Weights of a small contrastive image-text model.
Training: soap at rate 0.0034, 6300 steps, batches of 128.
Data: trained on regions of photos with short descriptions (Visual Genome), 101725 training examples.
Rows from block 3 of the text encoder of a small contrastive image-text model, named by matrix and row number. Rows with one number belong to one neuron. Each number is 200 + 20 x the weight over its row's rms, rounded and kept within 0 to 999. All counts start at 0.
After each neuron's rows are labels from the 100 texts, of 14976, where the neuron reaches its highest value: "tokens" is the input token at the peak. Only what is clearly more common there than usual is listed. The data: regions of photos with short descriptions (Visual Genome).
# fc1: MLP up (text_encoder.blocks.3.mlp.fc1.weight, 768x256), inputs 0-63
# fc2: MLP down (text_encoder.blocks.3.mlp.fc2.weight, 256x768, transposed), outputs 0-63

fc1.685,193,234,194,239,196,187,176,229,213,212,197,213,198,223,220,216,202,154,182,209,210,176,171,214,205,225,185,197,201,223,184,232,195,180,206,238,195,172,205,184,250,212,185,195,188,193,215,191,194,162,215,207,211,235,204,199,208,188,221,164,193,179,202,200
fc2.685,209,229,173,217,236,207,226,203,178,197,209,216,169,176,203,233,215,176,181,223,190,216,248,205,228,186,182,198,207,196,234,175,219,200,203,163,201,203,235,193,205,196,206,212,173,230,224,196,219,217,177,194,201,196,218,177,214,213,195,178,214,193,194,197
tokens: "brown"

fc1.425,212,217,175,203,193,202,204,239,193,177,220,193,149,200,187,204,206,206,227,223,206,192,180,160,175,215,181,162,170,197,190,230,199,211,226,209,228,184,231,206,213,195,214,241,229,159,225,169,208,198,186,206,211,195,201,184,189,208,192,201,176,173,215,195
fc2.425,207,182,211,195,191,219,209,208,204,222,217,187,203,209,235,220,187,206,223,180,210,179,206,220,186,202,187,200,176,246,185,182,204,188,177,231,235,192,206,182,181,205,168,199,199,200,161,213,180,185,197,215,172,203,203,208,184,195,206,225,230,247,187,212
tokens: "on"; "the"

fc1.514,186,184,213,198,196,198,200,177,185,164,190,181,179,190,186,199,199,191,251,234,199,191,204,175,167,204,188,182,208,185,204,220,201,193,198,184,195,219,185,174,247,199,211,203,194,194,210,207,173,197,216,185,220,183,203,224,205,191,210,184,249,164,209,195
fc2.514,201,211,195,199,222,194,195,183,215,180,164,174,198,229,184,207,217,197,184,182,187,211,194,189,210,173,245,197,191,229,207,205,185,160,184,211,189,194,211,200,211,189,210,196,181,229,197,235,201,202,175,213,194,205,183,187,188,199,187,184,203,211,198,209
tokens: "is"; "blue"

fc1.560,197,204,201,192,184,195,176,166,188,179,194,169,208,206,224,172,227,195,200,189,217,209,162,201,230,173,217,190,236,222,188,184,157,203,203,178,185,195,190,205,218,140,208,225,187,186,230,202,210,201,167,228,189,204,198,184,206,187,235,240,190,195,171,199
fc2.560,166,196,242,206,219,204,196,210,231,170,244,204,215,212,213,212,192,175,225,216,197,206,199,207,218,189,215,179,182,214,218,198,192,163,187,202,196,212,230,193,216,182,187,211,192,223,185,216,215,220,177,200,185,195,218,237,204,210,186,190,215,189,184,207
tokens: "bus"; "sign"; "blue"; "bright"

fc1.667,200,253,230,208,222,164,213,222,157,228,215,216,200,214,177,166,235,221,223,239,215,212,187,184,207,203,178,237,231,212,204,209,157,181,200,222,237,173,215,218,183,191,194,183,225,177,243,209,191,192,237,167,183,184,194,197,176,161,180,208,176,194,186,199
fc2.667,217,222,180,164,178,189,202,198,236,181,171,214,185,188,200,190,198,167,179,184,168,211,167,169,179,231,175,202,207,186,165,193,195,204,223,209,206,206,174,195,186,215,226,191,179,155,179,230,197,223,199,205,212,197,165,192,204,241,177,177,193,225,206,182
tokens: "clouds"

fc1.5,157,189,224,214,205,194,216,192,186,218,209,203,182,191,212,226,214,154,195,227,157,210,156,194,213,224,189,183,206,204,219,199,158,263,218,192,173,203,211,183,216,172,180,173,196,188,219,223,226,175,237,193,205,187,199,182,201,194,199,185,199,213,212,246
fc2.5,184,198,212,184,203,171,217,180,224,167,191,204,220,204,202,233,185,215,211,224,200,173,222,195,191,182,212,193,193,181,216,205,208,166,202,203,208,205,243,240,228,167,212,222,215,229,191,203,235,221,188,214,191,198,208,215,222,197,204,199,228,165,203,208
tokens: "man"; "a"

fc1.70,180,222,195,220,215,181,188,168,173,232,193,225,178,234,199,182,196,194,222,202,200,199,218,213,183,198,154,187,208,206,201,197,201,183,208,220,235,193,156,158,226,211,180,208,214,205,211,215,213,234,207,226,183,203,198,202,180,155,214,209,194,253,165,167
fc2.70,173,192,206,221,221,220,226,182,184,200,228,192,195,212,210,205,204,187,209,210,167,205,171,158,192,192,213,169,170,163,206,175,207,211,201,218,161,216,200,203,170,154,208,201,233,213,246,208,228,221,229,206,190,187,208,184,199,206,177,219,199,176,193,217
tokens: "tracks"

fc1.457,217,161,224,202,235,173,189,206,218,182,218,209,220,165,202,222,210,181,199,213,218,201,199,177,199,202,180,178,226,206,217,171,175,264,210,201,174,211,211,200,193,174,227,172,179,207,192,218,219,196,225,182,190,232,174,197,205,232,227,184,197,181,208,182
fc2.457,182,213,186,190,193,230,216,193,203,202,211,203,177,223,191,167,193,224,186,205,196,174,209,200,194,191,211,193,209,205,175,214,237,163,198,199,220,153,220,216,185,196,176,202,224,229,177,202,169,219,198,219,237,193,182,214,164,171,167,209,221,233,206,209
tokens: "on"; "bananas"

fc1.133,181,201,188,206,196,194,195,193,189,191,186,223,158,158,189,177,185,230,202,179,192,215,202,190,187,201,176,196,213,206,216,193,213,232,257,175,210,219,181,197,190,176,221,194,197,190,232,208,215,218,202,170,183,189,188,209,207,220,167,212,197,162,194,203
fc2.133,208,207,218,167,198,199,199,215,187,191,225,206,208,187,167,240,188,185,228,193,166,164,230,201,206,158,214,197,218,203,184,214,203,190,197,198,196,203,207,158,187,223,209,204,204,177,176,202,190,208,204,208,186,232,189,192,153,175,161,203,198,213,181,209
tokens: "white"

fc1.129,205,156,196,182,193,204,177,207,193,204,200,216,182,163,199,211,227,214,209,180,178,207,188,155,179,209,175,205,202,216,209,203,229,185,185,217,200,204,223,175,235,211,238,222,225,179,181,192,220,193,222,189,249,204,178,156,188,222,197,211,186,216,190,195
fc2.129,205,178,237,176,194,170,201,192,191,183,200,197,187,196,182,182,228,220,185,196,203,186,188,205,212,240,218,226,198,190,169,189,191,183,198,202,192,236,176,214,176,224,235,191,211,194,183,204,191,184,217,224,194,238,214,183,219,228,204,192,205,166,211,235
tokens: "tracks"; "bus"

fc1.709,204,184,220,193,202,187,211,197,218,196,168,233,197,217,202,213,182,209,197,195,204,191,204,208,164,213,192,214,212,189,198,202,177,171,191,216,186,182,211,200,178,206,203,246,227,186,209,192,212,229,220,190,206,176,227,221,208,208,189,225,194,216,194,210
fc2.709,192,243,171,175,205,194,225,195,192,204,179,214,203,169,199,215,178,178,192,195,196,201,225,223,208,213,181,202,178,234,199,216,159,205,227,182,216,162,224,215,176,187,170,177,189,228,193,173,215,240,214,208,171,172,207,174,206,204,207,174,195,182,180,166
tokens: "on"

fc1.227,189,160,212,200,179,204,218,182,217,216,212,204,195,185,234,204,189,218,204,183,225,219,206,204,205,201,210,205,211,220,198,234,198,195,203,186,242,185,185,193,227,202,182,208,236,194,209,234,173,193,199,164,166,203,185,216,218,198,177,208,198,202,225,198
fc2.227,201,198,188,225,198,207,173,228,190,147,205,223,181,230,205,169,199,174,218,195,220,217,176,185,212,193,201,148,179,176,216,192,216,177,182,217,175,192,202,202,172,190,228,237,185,213,192,201,202,169,182,206,198,226,204,203,207,179,192,188,164,186,192,215
tokens: "pink"

fc1.608,186,164,185,220,181,202,210,161,212,225,184,197,214,183,208,209,200,185,203,198,171,205,190,157,207,209,177,200,196,208,208,212,195,175,186,220,155,188,220,194,226,201,189,216,213,240,171,195,212,239,176,215,211,210,212,184,212,197,190,222,151,199,171,194
fc2.608,190,204,191,265,188,225,194,200,219,179,150,205,173,213,222,178,192,188,174,204,224,222,180,208,202,258,171,193,208,176,198,171,210,185,222,203,206,195,176,228,231,209,225,204,178,187,225,198,233,178,236,184,218,203,190,187,249,211,196,179,197,218,189,190
tokens: "plate"; "and"; "black"

fc1.101,179,241,221,179,167,204,161,189,173,192,209,195,209,209,181,191,207,222,199,204,201,211,184,184,205,169,205,248,203,207,212,202,165,217,180,200,190,210,229,215,173,237,137,200,186,199,156,198,194,208,206,162,208,215,192,230,188,180,174,177,206,173,199,183
fc2.101,183,231,193,211,247,212,228,196,221,184,217,223,189,202,200,186,240,164,210,180,210,185,231,163,233,204,212,198,214,229,205,197,193,218,223,189,215,209,199,185,236,191,206,200,192,183,203,217,205,251,201,208,229,205,194,202,204,204,180,219,200,157,189,197
tokens: "train"

fc1.69,209,209,231,175,205,190,181,178,209,188,228,192,219,187,211,204,192,222,202,211,216,215,217,207,201,235,182,205,178,187,191,197,220,209,213,206,204,183,189,232,218,198,205,217,192,202,196,199,183,154,218,208,198,171,191,190,237,185,214,205,196,228,189,187
fc2.69,233,179,208,218,219,224,220,225,229,186,180,194,202,219,200,181,206,236,222,221,218,207,221,233,177,197,158,211,217,181,191,203,183,225,215,194,227,209,218,197,220,180,181,183,199,181,193,192,215,218,192,209,213,165,227,187,192,232,174,227,211,195,194,162
tokens: "man"; "in"

fc1.231,192,194,195,174,144,153,172,208,186,193,204,222,188,216,224,198,201,196,198,211,204,218,162,184,205,233,181,196,200,242,208,183,190,215,192,196,223,206,179,222,243,202,213,192,189,205,194,217,213,175,194,197,201,193,214,186,200,188,261,193,174,223,206,191
fc2.231,222,161,189,190,214,258,226,185,190,227,208,209,211,202,227,187,189,211,205,213,232,200,205,167,222,242,174,206,182,195,216,231,183,222,231,192,224,190,184,232,198,191,226,193,205,184,181,192,249,202,214,185,211,189,185,166,204,233,168,225,215,197,158,218
tokens: "white"

fc1.12,191,188,187,202,192,233,208,212,210,242,239,210,196,219,219,201,200,216,167,196,224,204,200,195,214,218,181,209,216,179,212,198,158,215,196,169,172,189,193,190,183,222,219,181,200,228,232,195,191,209,162,218,211,186,218,254,241,207,214,182,210,181,174,195
fc2.12,243,182,184,211,218,189,226,204,174,203,212,212,209,184,164,204,200,234,209,162,192,191,226,209,187,196,179,193,209,176,196,201,206,222,194,196,206,203,180,177,171,199,190,219,218,215,191,173,202,204,213,190,223,222,184,145,157,195,179,239,201,187,180,242
tokens: "cheese"

fc1.361,180,197,224,201,183,182,220,176,195,210,227,224,220,177,201,199,205,174,145,214,177,190,215,197,215,204,181,199,168,158,170,213,207,187,179,208,156,199,246,214,225,233,171,198,195,222,192,180,192,204,211,195,216,189,184,190,228,211,215,192,199,176,197,204
fc2.361,176,201,182,215,194,184,190,214,209,220,202,149,223,196,185,191,198,208,221,189,212,189,222,189,176,179,185,242,186,183,179,179,225,219,226,209,209,205,221,211,259,215,191,192,211,173,174,195,179,210,181,216,201,166,165,234,169,204,200,178,194,224,216,184
tokens: "man"

fc1.258,186,198,233,211,210,177,173,208,207,200,163,200,195,165,200,196,218,212,200,199,229,198,199,216,167,189,188,243,232,201,202,206,174,220,191,224,224,214,187,258,204,185,203,175,190,229,213,187,189,165,204,188,215,212,211,224,216,200,232,189,183,197,196,197
fc2.258,184,200,212,174,197,214,184,215,203,220,247,205,196,183,241,182,196,184,229,191,208,198,145,194,189,208,159,182,214,198,177,229,176,200,176,181,198,209,189,205,161,205,186,187,215,182,195,208,175,225,206,226,183,179,184,213,178,219,187,233,177,206,207,221
tokens: "brown"; "is"

fc1.413,189,170,223,193,200,203,175,194,178,242,204,234,194,189,177,213,197,174,177,191,223,204,188,180,198,255,178,227,213,191,190,204,190,157,206,189,234,207,209,197,230,189,198,189,200,203,199,199,214,186,212,221,195,220,222,196,216,197,175,200,190,177,174,220
fc2.413,215,205,161,205,197,209,192,212,208,202,178,212,198,210,199,211,203,194,205,219,194,207,178,222,192,189,220,201,198,217,198,221,204,188,186,175,197,205,197,212,214,201,202,182,225,203,187,203,230,187,206,208,199,170,234,217,197,204,205,187,223,210,231,186
tokens: "man"

fc1.201,208,218,221,202,204,223,166,213,197,183,209,181,183,200,235,232,222,197,185,230,199,188,177,199,185,256,198,157,209,215,184,199,177,235,162,208,198,177,239,185,220,213,183,180,209,198,184,177,191,181,213,212,189,230,185,228,195,214,206,210,215,221,217,186
fc2.201,181,176,198,218,230,166,236,206,162,177,175,199,213,207,180,195,241,182,203,212,236,210,212,190,186,187,214,218,196,203,198,189,205,178,233,194,255,213,220,199,190,186,193,191,178,222,192,217,209,226,199,170,216,199,208,177,196,220,212,174,223,166,199,215
tokens: "bus"

fc1.217,189,179,191,171,203,233,178,199,197,199,216,209,194,196,240,211,207,180,174,194,190,207,182,188,222,198,189,197,257,196,200,246,202,228,223,175,170,201,193,216,194,214,217,231,232,199,179,219,206,214,200,194,212,193,166,201,204,199,207,196,181,187,200,200
fc2.217,185,178,200,192,209,227,226,204,224,223,231,213,198,229,229,195,180,193,196,212,203,209,184,181,194,189,191,173,194,166,181,178,206,196,164,221,163,217,198,165,208,182,207,240,198,212,187,162,188,170,190,175,158,235,194,203,198,178,207,195,193,204,178,203
tokens: "is"

fc1.471,228,217,194,198,219,215,194,172,226,227,201,204,168,193,183,198,201,197,200,165,203,218,174,198,204,213,209,216,175,231,234,214,200,232,213,240,189,201,202,183,225,247,200,180,199,192,194,211,199,211,216,190,192,186,186,251,190,212,201,220,194,196,223,196
fc2.471,203,178,178,206,209,199,216,172,213,202,194,187,240,223,168,235,172,224,226,234,155,167,204,178,213,146,224,202,215,194,209,214,221,230,210,216,226,169,223,204,184,199,227,189,199,176,203,211,228,214,195,185,200,180,208,216,208,178,204,184,183,212,214,186
tokens: "black"; "a"; "with"; "is"

fc1.702,204,189,208,148,199,168,227,178,202,198,212,178,230,196,190,227,208,216,197,228,170,214,213,214,195,168,219,208,210,181,178,235,192,206,234,208,149,197,219,218,217,214,189,207,218,213,180,199,172,215,181,191,178,198,186,189,237,183,230,217,202,184,198,245
fc2.702,210,227,187,195,196,205,218,196,196,199,199,193,213,169,167,247,210,194,190,235,183,180,222,201,192,156,224,223,200,217,223,213,238,205,166,199,212,197,249,195,212,197,202,183,202,218,206,177,190,208,183,208,186,185,173,194,137,207,201,203,215,201,187,181
tokens: "man"

fc1.603,199,174,223,199,210,181,165,222,210,203,218,179,223,199,211,198,190,156,220,188,239,212,220,177,216,227,187,194,198,202,210,238,188,178,186,193,215,176,227,221,220,190,213,189,168,203,216,226,197,167,183,201,202,193,212,192,226,188,227,173,195,178,182,244
fc2.603,177,155,205,198,193,204,214,189,195,201,211,188,203,209,216,197,198,211,241,227,192,182,213,169,236,212,204,220,166,238,185,199,209,175,231,199,209,204,195,185,211,172,227,216,197,187,191,193,244,207,210,194,150,211,181,203,186,183,209,194,222,206,170,209
tokens: "green"

fc1.700,203,214,145,209,176,219,188,207,189,207,216,200,186,222,247,222,217,204,186,187,222,199,231,179,227,196,197,195,213,200,234,179,198,205,223,178,206,184,222,192,184,224,190,199,195,222,233,212,193,212,219,224,232,225,214,199,189,207,215,174,204,174,228,200
fc2.700,203,182,204,190,209,215,207,211,167,213,246,216,248,202,205,216,182,187,223,183,191,183,204,170,194,202,225,201,214,183,183,205,215,166,180,230,211,200,182,205,195,203,177,212,203,191,205,200,204,201,166,151,227,229,190,156,209,190,165,203,201,197,199,198
tokens: "is"; "shirt"

fc1.89,164,236,198,191,174,191,181,224,186,206,188,199,229,217,217,201,185,178,188,187,234,182,167,243,171,200,173,180,195,215,237,212,178,190,204,172,201,211,177,194,199,184,192,197,233,203,188,204,235,178,180,212,233,172,197,205,229,231,210,197,206,221,173,194
fc2.89,205,196,198,193,187,209,212,185,174,219,222,187,198,189,164,161,187,210,216,177,198,200,252,176,199,206,191,206,190,187,206,204,192,189,223,200,234,154,226,243,182,197,183,201,206,191,220,217,236,216,194,212,183,175,149,163,197,223,165,210,198,199,189,196
tokens: "white"; "blue"

fc1.291,236,240,215,201,205,208,221,223,237,183,217,196,187,226,219,239,175,222,194,222,208,185,180,197,229,189,206,166,206,205,192,176,196,203,185,194,189,214,177,200,226,238,206,235,159,217,173,175,203,200,188,193,196,212,224,202,215,179,209,202,195,226,208,182
fc2.291,201,152,271,169,207,190,177,215,256,191,203,173,200,204,207,194,198,195,196,238,195,187,159,227,208,227,208,217,215,173,158,184,214,190,202,216,189,218,186,204,195,219,192,215,231,183,208,181,194,188,226,204,178,210,189,219,230,208,202,181,203,199,221,218
tokens: "bus"; "train"; "windshield"

fc1.90,179,219,218,172,183,209,188,159,190,225,197,192,173,199,214,181,211,160,186,204,183,254,200,186,169,175,222,193,239,190,218,205,173,229,202,178,206,230,215,201,208,205,173,178,232,238,213,204,181,206,176,192,192,216,225,183,187,213,216,190,199,218,184,195
fc2.90,217,163,196,161,150,222,218,179,205,212,207,212,250,217,197,216,164,203,237,188,172,201,199,191,194,228,239,154,209,202,208,203,207,190,199,187,185,178,202,238,189,219,211,206,215,204,215,230,208,204,225,195,185,228,180,215,209,180,205,205,194,208,229,169
tokens: "pink"; "red"

fc1.651,216,214,191,189,209,213,210,197,215,191,219,217,174,207,225,220,226,230,205,214,182,170,195,191,201,157,211,216,177,185,217,262,162,177,218,167,166,175,212,212,172,219,219,204,202,201,212,204,220,205,183,189,227,209,161,210,202,165,161,208,218,202,186,191
fc2.651,195,175,199,189,189,201,162,171,201,225,213,194,214,213,248,233,180,185,189,201,199,170,173,181,196,185,222,163,201,222,201,178,203,179,169,214,185,239,160,174,214,203,197,203,195,181,201,209,175,171,190,183,198,216,209,203,194,191,222,194,220,209,206,195
tokens: "with"

fc1.292,185,193,189,251,212,211,210,183,202,197,187,177,181,182,225,240,201,227,194,191,212,195,208,181,167,213,187,208,204,219,205,170,183,183,179,219,227,170,187,235,182,193,215,186,210,195,217,203,175,202,239,185,195,234,248,219,212,173,195,195,196,219,176,222
fc2.292,183,209,225,224,198,176,180,193,185,205,192,163,225,221,198,205,197,214,201,155,196,179,208,213,158,192,208,181,191,177,196,200,222,211,196,192,210,211,195,276,219,201,194,199,238,209,211,192,208,190,202,233,206,209,209,174,222,203,210,185,199,176,228,211
tokens: "brown"

fc1.104,221,178,185,202,201,207,169,206,220,212,223,182,207,222,201,202,223,188,171,214,234,207,216,189,218,191,176,207,172,180,198,176,193,171,230,249,212,205,194,203,214,234,163,206,187,195,201,215,186,213,170,199,202,206,191,182,225,196,182,194,183,192,197,200
fc2.104,226,194,169,237,187,209,190,167,215,217,206,205,232,237,208,206,231,236,169,196,218,176,214,194,200,184,230,205,177,202,186,205,223,210,205,207,207,187,213,237,223,183,178,211,159,196,160,204,245,187,178,201,202,203,183,180,239,226,189,232,224,177,197,200
tokens: "train"; "on"; "sign"

fc1.759,206,186,197,175,233,198,189,216,189,205,241,189,196,191,220,217,235,173,215,224,174,167,142,178,170,220,211,180,196,205,201,222,157,183,183,211,185,159,195,223,207,224,199,171,214,202,166,188,224,194,271,159,212,211,224,230,211,205,197,183,194,196,193,175
fc2.759,218,198,155,236,213,218,235,207,218,194,201,185,183,216,206,212,173,181,195,205,200,191,227,172,213,198,222,186,225,193,222,210,217,196,212,183,192,215,193,149,195,208,230,220,190,164,200,201,222,188,148,173,191,188,175,203,196,205,169,170,189,216,189,189
tokens: "brown"; "and"

fc1.135,238,168,201,189,216,198,159,221,191,202,219,184,183,200,187,210,216,202,216,189,200,187,217,199,175,184,209,228,219,230,173,194,213,208,182,143,197,218,175,187,204,214,184,206,222,206,150,178,222,190,217,200,208,210,179,174,244,202,205,181,197,225,217,209
fc2.135,193,168,200,207,206,188,222,206,189,207,191,216,232,203,201,201,193,208,188,242,176,173,206,209,207,194,218,172,181,170,207,202,232,180,198,204,200,227,232,183,194,183,231,214,206,195,204,171,202,220,185,203,194,175,228,225,226,175,228,182,215,211,238,179
tokens: "train"; "red"

fc1.321,201,195,222,228,220,157,188,176,178,129,214,217,213,197,214,179,190,195,201,206,194,215,185,214,222,228,193,177,204,234,173,142,187,212,175,206,163,178,215,209,198,200,242,203,188,207,209,212,200,215,182,215,186,203,195,176,189,172,192,172,214,196,208,194
fc2.321,219,197,214,193,181,211,194,203,234,221,202,203,187,217,185,219,236,212,224,180,198,176,181,178,214,164,178,215,180,249,182,210,207,195,215,209,219,185,196,229,196,168,177,205,192,214,155,193,176,226,213,188,246,231,193,222,174,186,181,221,214,176,199,222
tokens: "plate"; "brown"

fc1.270,201,146,187,208,238,199,195,197,220,202,211,212,173,185,174,188,194,203,227,195,189,220,192,184,216,194,217,237,194,172,176,185,216,211,188,179,210,221,199,203,195,159,196,210,218,174,240,208,217,173,230,204,214,177,213,173,229,194,221,213,205,218,201,185
fc2.270,210,165,206,148,186,213,168,210,241,208,202,184,178,174,252,191,190,179,221,222,210,205,208,211,204,180,186,210,191,215,159,214,212,183,183,218,184,192,232,189,197,202,165,207,203,175,233,196,177,194,211,214,171,184,205,250,230,215,192,156,205,203,191,188
tokens: "clouds"

fc1.583,214,196,202,208,190,221,183,161,213,197,181,208,153,198,209,212,210,157,163,213,199,198,178,174,198,241,179,228,197,232,220,182,233,186,193,212,186,201,198,180,187,202,204,203,214,196,154,213,217,223,215,173,189,220,204,193,192,179,175,196,173,190,182,211
fc2.583,219,218,188,204,222,172,210,198,199,181,164,204,200,180,174,186,200,192,204,185,216,228,218,226,185,181,196,240,203,184,225,201,192,226,225,196,223,158,218,209,162,206,157,199,199,228,197,184,198,207,215,198,202,211,218,170,197,197,206,202,211,216,206,222
tokens: "bus"; "and"

fc1.235,199,195,194,183,226,194,207,203,170,192,217,223,178,169,173,174,226,180,190,164,177,173,203,192,207,215,199,210,211,222,170,161,197,174,193,211,249,208,212,247,216,196,224,181,201,203,178,213,226,221,217,183,220,196,191,211,207,187,229,180,232,194,220,239
fc2.235,204,202,223,175,225,185,184,200,186,194,181,208,215,226,217,219,216,180,219,171,170,195,163,184,161,171,233,152,204,191,205,226,182,191,163,200,171,194,150,186,207,228,209,191,222,181,189,227,182,187,168,209,225,247,212,200,203,189,192,198,189,211,209,177
tokens: "white"; "brown"; "sky"

fc1.10,190,196,223,220,235,231,201,219,217,206,200,205,176,192,238,191,209,183,197,214,230,217,202,172,193,194,192,230,241,217,209,177,179,166,256,166,217,212,161,184,214,204,217,187,213,187,231,200,200,191,198,228,189,171,215,174,193,223,202,195,168,231,184,229
fc2.10,203,185,202,222,196,184,209,214,209,240,196,183,226,229,189,197,199,199,166,217,213,201,189,172,228,182,208,205,196,187,230,201,200,175,213,195,181,220,210,200,179,196,220,212,199,176,229,196,212,189,203,205,196,199,164,194,204,221,209,194,238,220,177,224
tokens: "black"; "a"

fc1.115,233,184,228,224,204,180,204,169,198,185,224,176,196,212,206,180,191,198,200,188,192,185,196,208,243,160,190,197,169,215,240,195,181,194,222,194,232,170,195,226,182,207,214,246,163,190,219,221,197,208,169,202,223,192,140,169,192,182,252,204,230,229,202,197
fc2.115,196,198,160,234,208,207,210,220,214,216,207,206,170,187,201,200,176,198,173,223,193,208,192,220,211,201,197,190,178,207,224,190,187,212,236,173,202,202,213,182,185,171,173,167,191,223,204,196,212,186,206,209,192,191,170,218,195,229,200,196,213,200,179,213
tokens: "is"

fc1.654,202,200,198,229,212,160,212,192,193,207,201,209,191,167,201,155,234,197,202,182,199,176,244,173,213,201,214,236,224,176,189,201,187,186,230,162,185,218,167,238,206,234,145,220,209,219,190,199,208,170,226,206,199,176,234,185,223,192,190,184,198,187,230,177
fc2.654,211,217,182,208,191,199,205,244,166,210,175,190,211,190,194,187,186,206,218,195,221,221,201,230,178,225,139,218,212,163,173,233,214,236,212,186,200,186,192,185,188,202,197,185,205,179,209,149,222,206,224,200,196,159,236,189,201,186,178,162,181,208,194,174
tokens: "green"; "the"; "in"

fc1.93,208,170,232,181,191,215,186,219,173,219,206,204,175,232,230,228,216,183,175,214,221,172,216,187,208,197,192,221,212,207,216,197,230,188,188,252,184,220,228,213,222,178,166,196,221,189,189,190,213,181,164,208,224,167,252,209,219,196,201,194,228,217,229,158
fc2.93,248,196,208,211,182,201,190,172,225,184,196,145,196,175,189,195,185,190,226,215,176,184,205,213,190,166,175,215,198,180,196,198,219,197,178,199,189,207,201,220,201,199,184,206,217,166,232,196,209,216,225,226,189,168,196,188,206,238,184,179,202,200,194,202
tokens: "on"; "is"

fc1.171,205,190,233,205,182,167,168,167,161,240,180,200,168,225,194,196,175,188,232,222,213,233,162,183,213,219,221,212,186,228,200,173,230,229,226,188,212,214,194,196,196,232,227,188,164,222,212,226,211,190,229,216,185,215,197,208,212,187,193,160,194,220,217,191
fc2.171,196,227,185,208,222,223,200,215,181,210,171,193,176,179,215,210,243,172,180,215,208,188,180,231,197,178,191,156,170,195,196,219,183,153,164,174,192,206,221,191,192,164,186,215,219,224,180,189,219,225,213,213,222,168,200,188,168,229,176,200,218,202,203,213
tokens: "brown"; "man"

fc1.40,197,204,198,183,207,198,203,182,201,217,232,177,217,216,210,188,219,186,169,183,197,181,205,213,232,213,166,191,206,214,185,234,203,196,176,202,227,249,187,191,187,210,218,197,180,227,213,196,178,190,188,194,186,180,167,215,200,205,221,189,210,182,233,197
fc2.40,182,198,194,209,210,208,216,183,166,221,223,226,250,198,209,233,200,231,179,158,175,201,186,202,189,204,235,207,176,208,235,171,198,233,226,192,238,202,185,201,175,206,214,194,216,194,185,210,217,187,216,194,212,218,207,157,217,187,200,224,207,221,182,195
tokens: "with"; "on"

fc1.506,219,165,223,214,226,178,220,174,186,188,242,177,184,187,169,177,174,237,214,159,166,180,160,203,199,199,190,196,209,200,177,237,185,197,177,181,262,166,218,196,209,188,224,208,217,219,211,189,180,176,210,158,194,206,188,214,184,170,199,208,211,202,208,182
fc2.506,202,198,199,207,214,227,224,226,175,200,158,197,235,198,180,200,204,194,184,201,216,193,207,221,149,195,239,222,242,183,238,175,182,188,186,206,182,226,220,241,183,210,200,176,196,173,218,214,216,199,233,190,218,190,196,202,229,220,212,210,190,190,179,211
tokens: "pink"; "red"

fc1.342,229,216,189,210,211,150,195,167,212,196,191,218,202,160,223,175,219,191,188,190,172,225,200,214,176,196,174,154,220,222,211,167,212,209,192,204,210,214,182,210,224,248,174,203,170,215,203,183,194,190,229,208,208,178,171,227,246,187,185,188,195,184,193,175
fc2.342,200,196,215,157,201,183,188,189,229,193,217,202,162,185,167,205,202,201,208,229,199,211,192,195,194,182,200,178,192,200,175,242,193,197,200,180,184,206,168,218,199,186,192,176,224,182,213,222,154,218,216,215,191,210,202,209,196,202,200,175,171,204,218,211
tokens: "brown"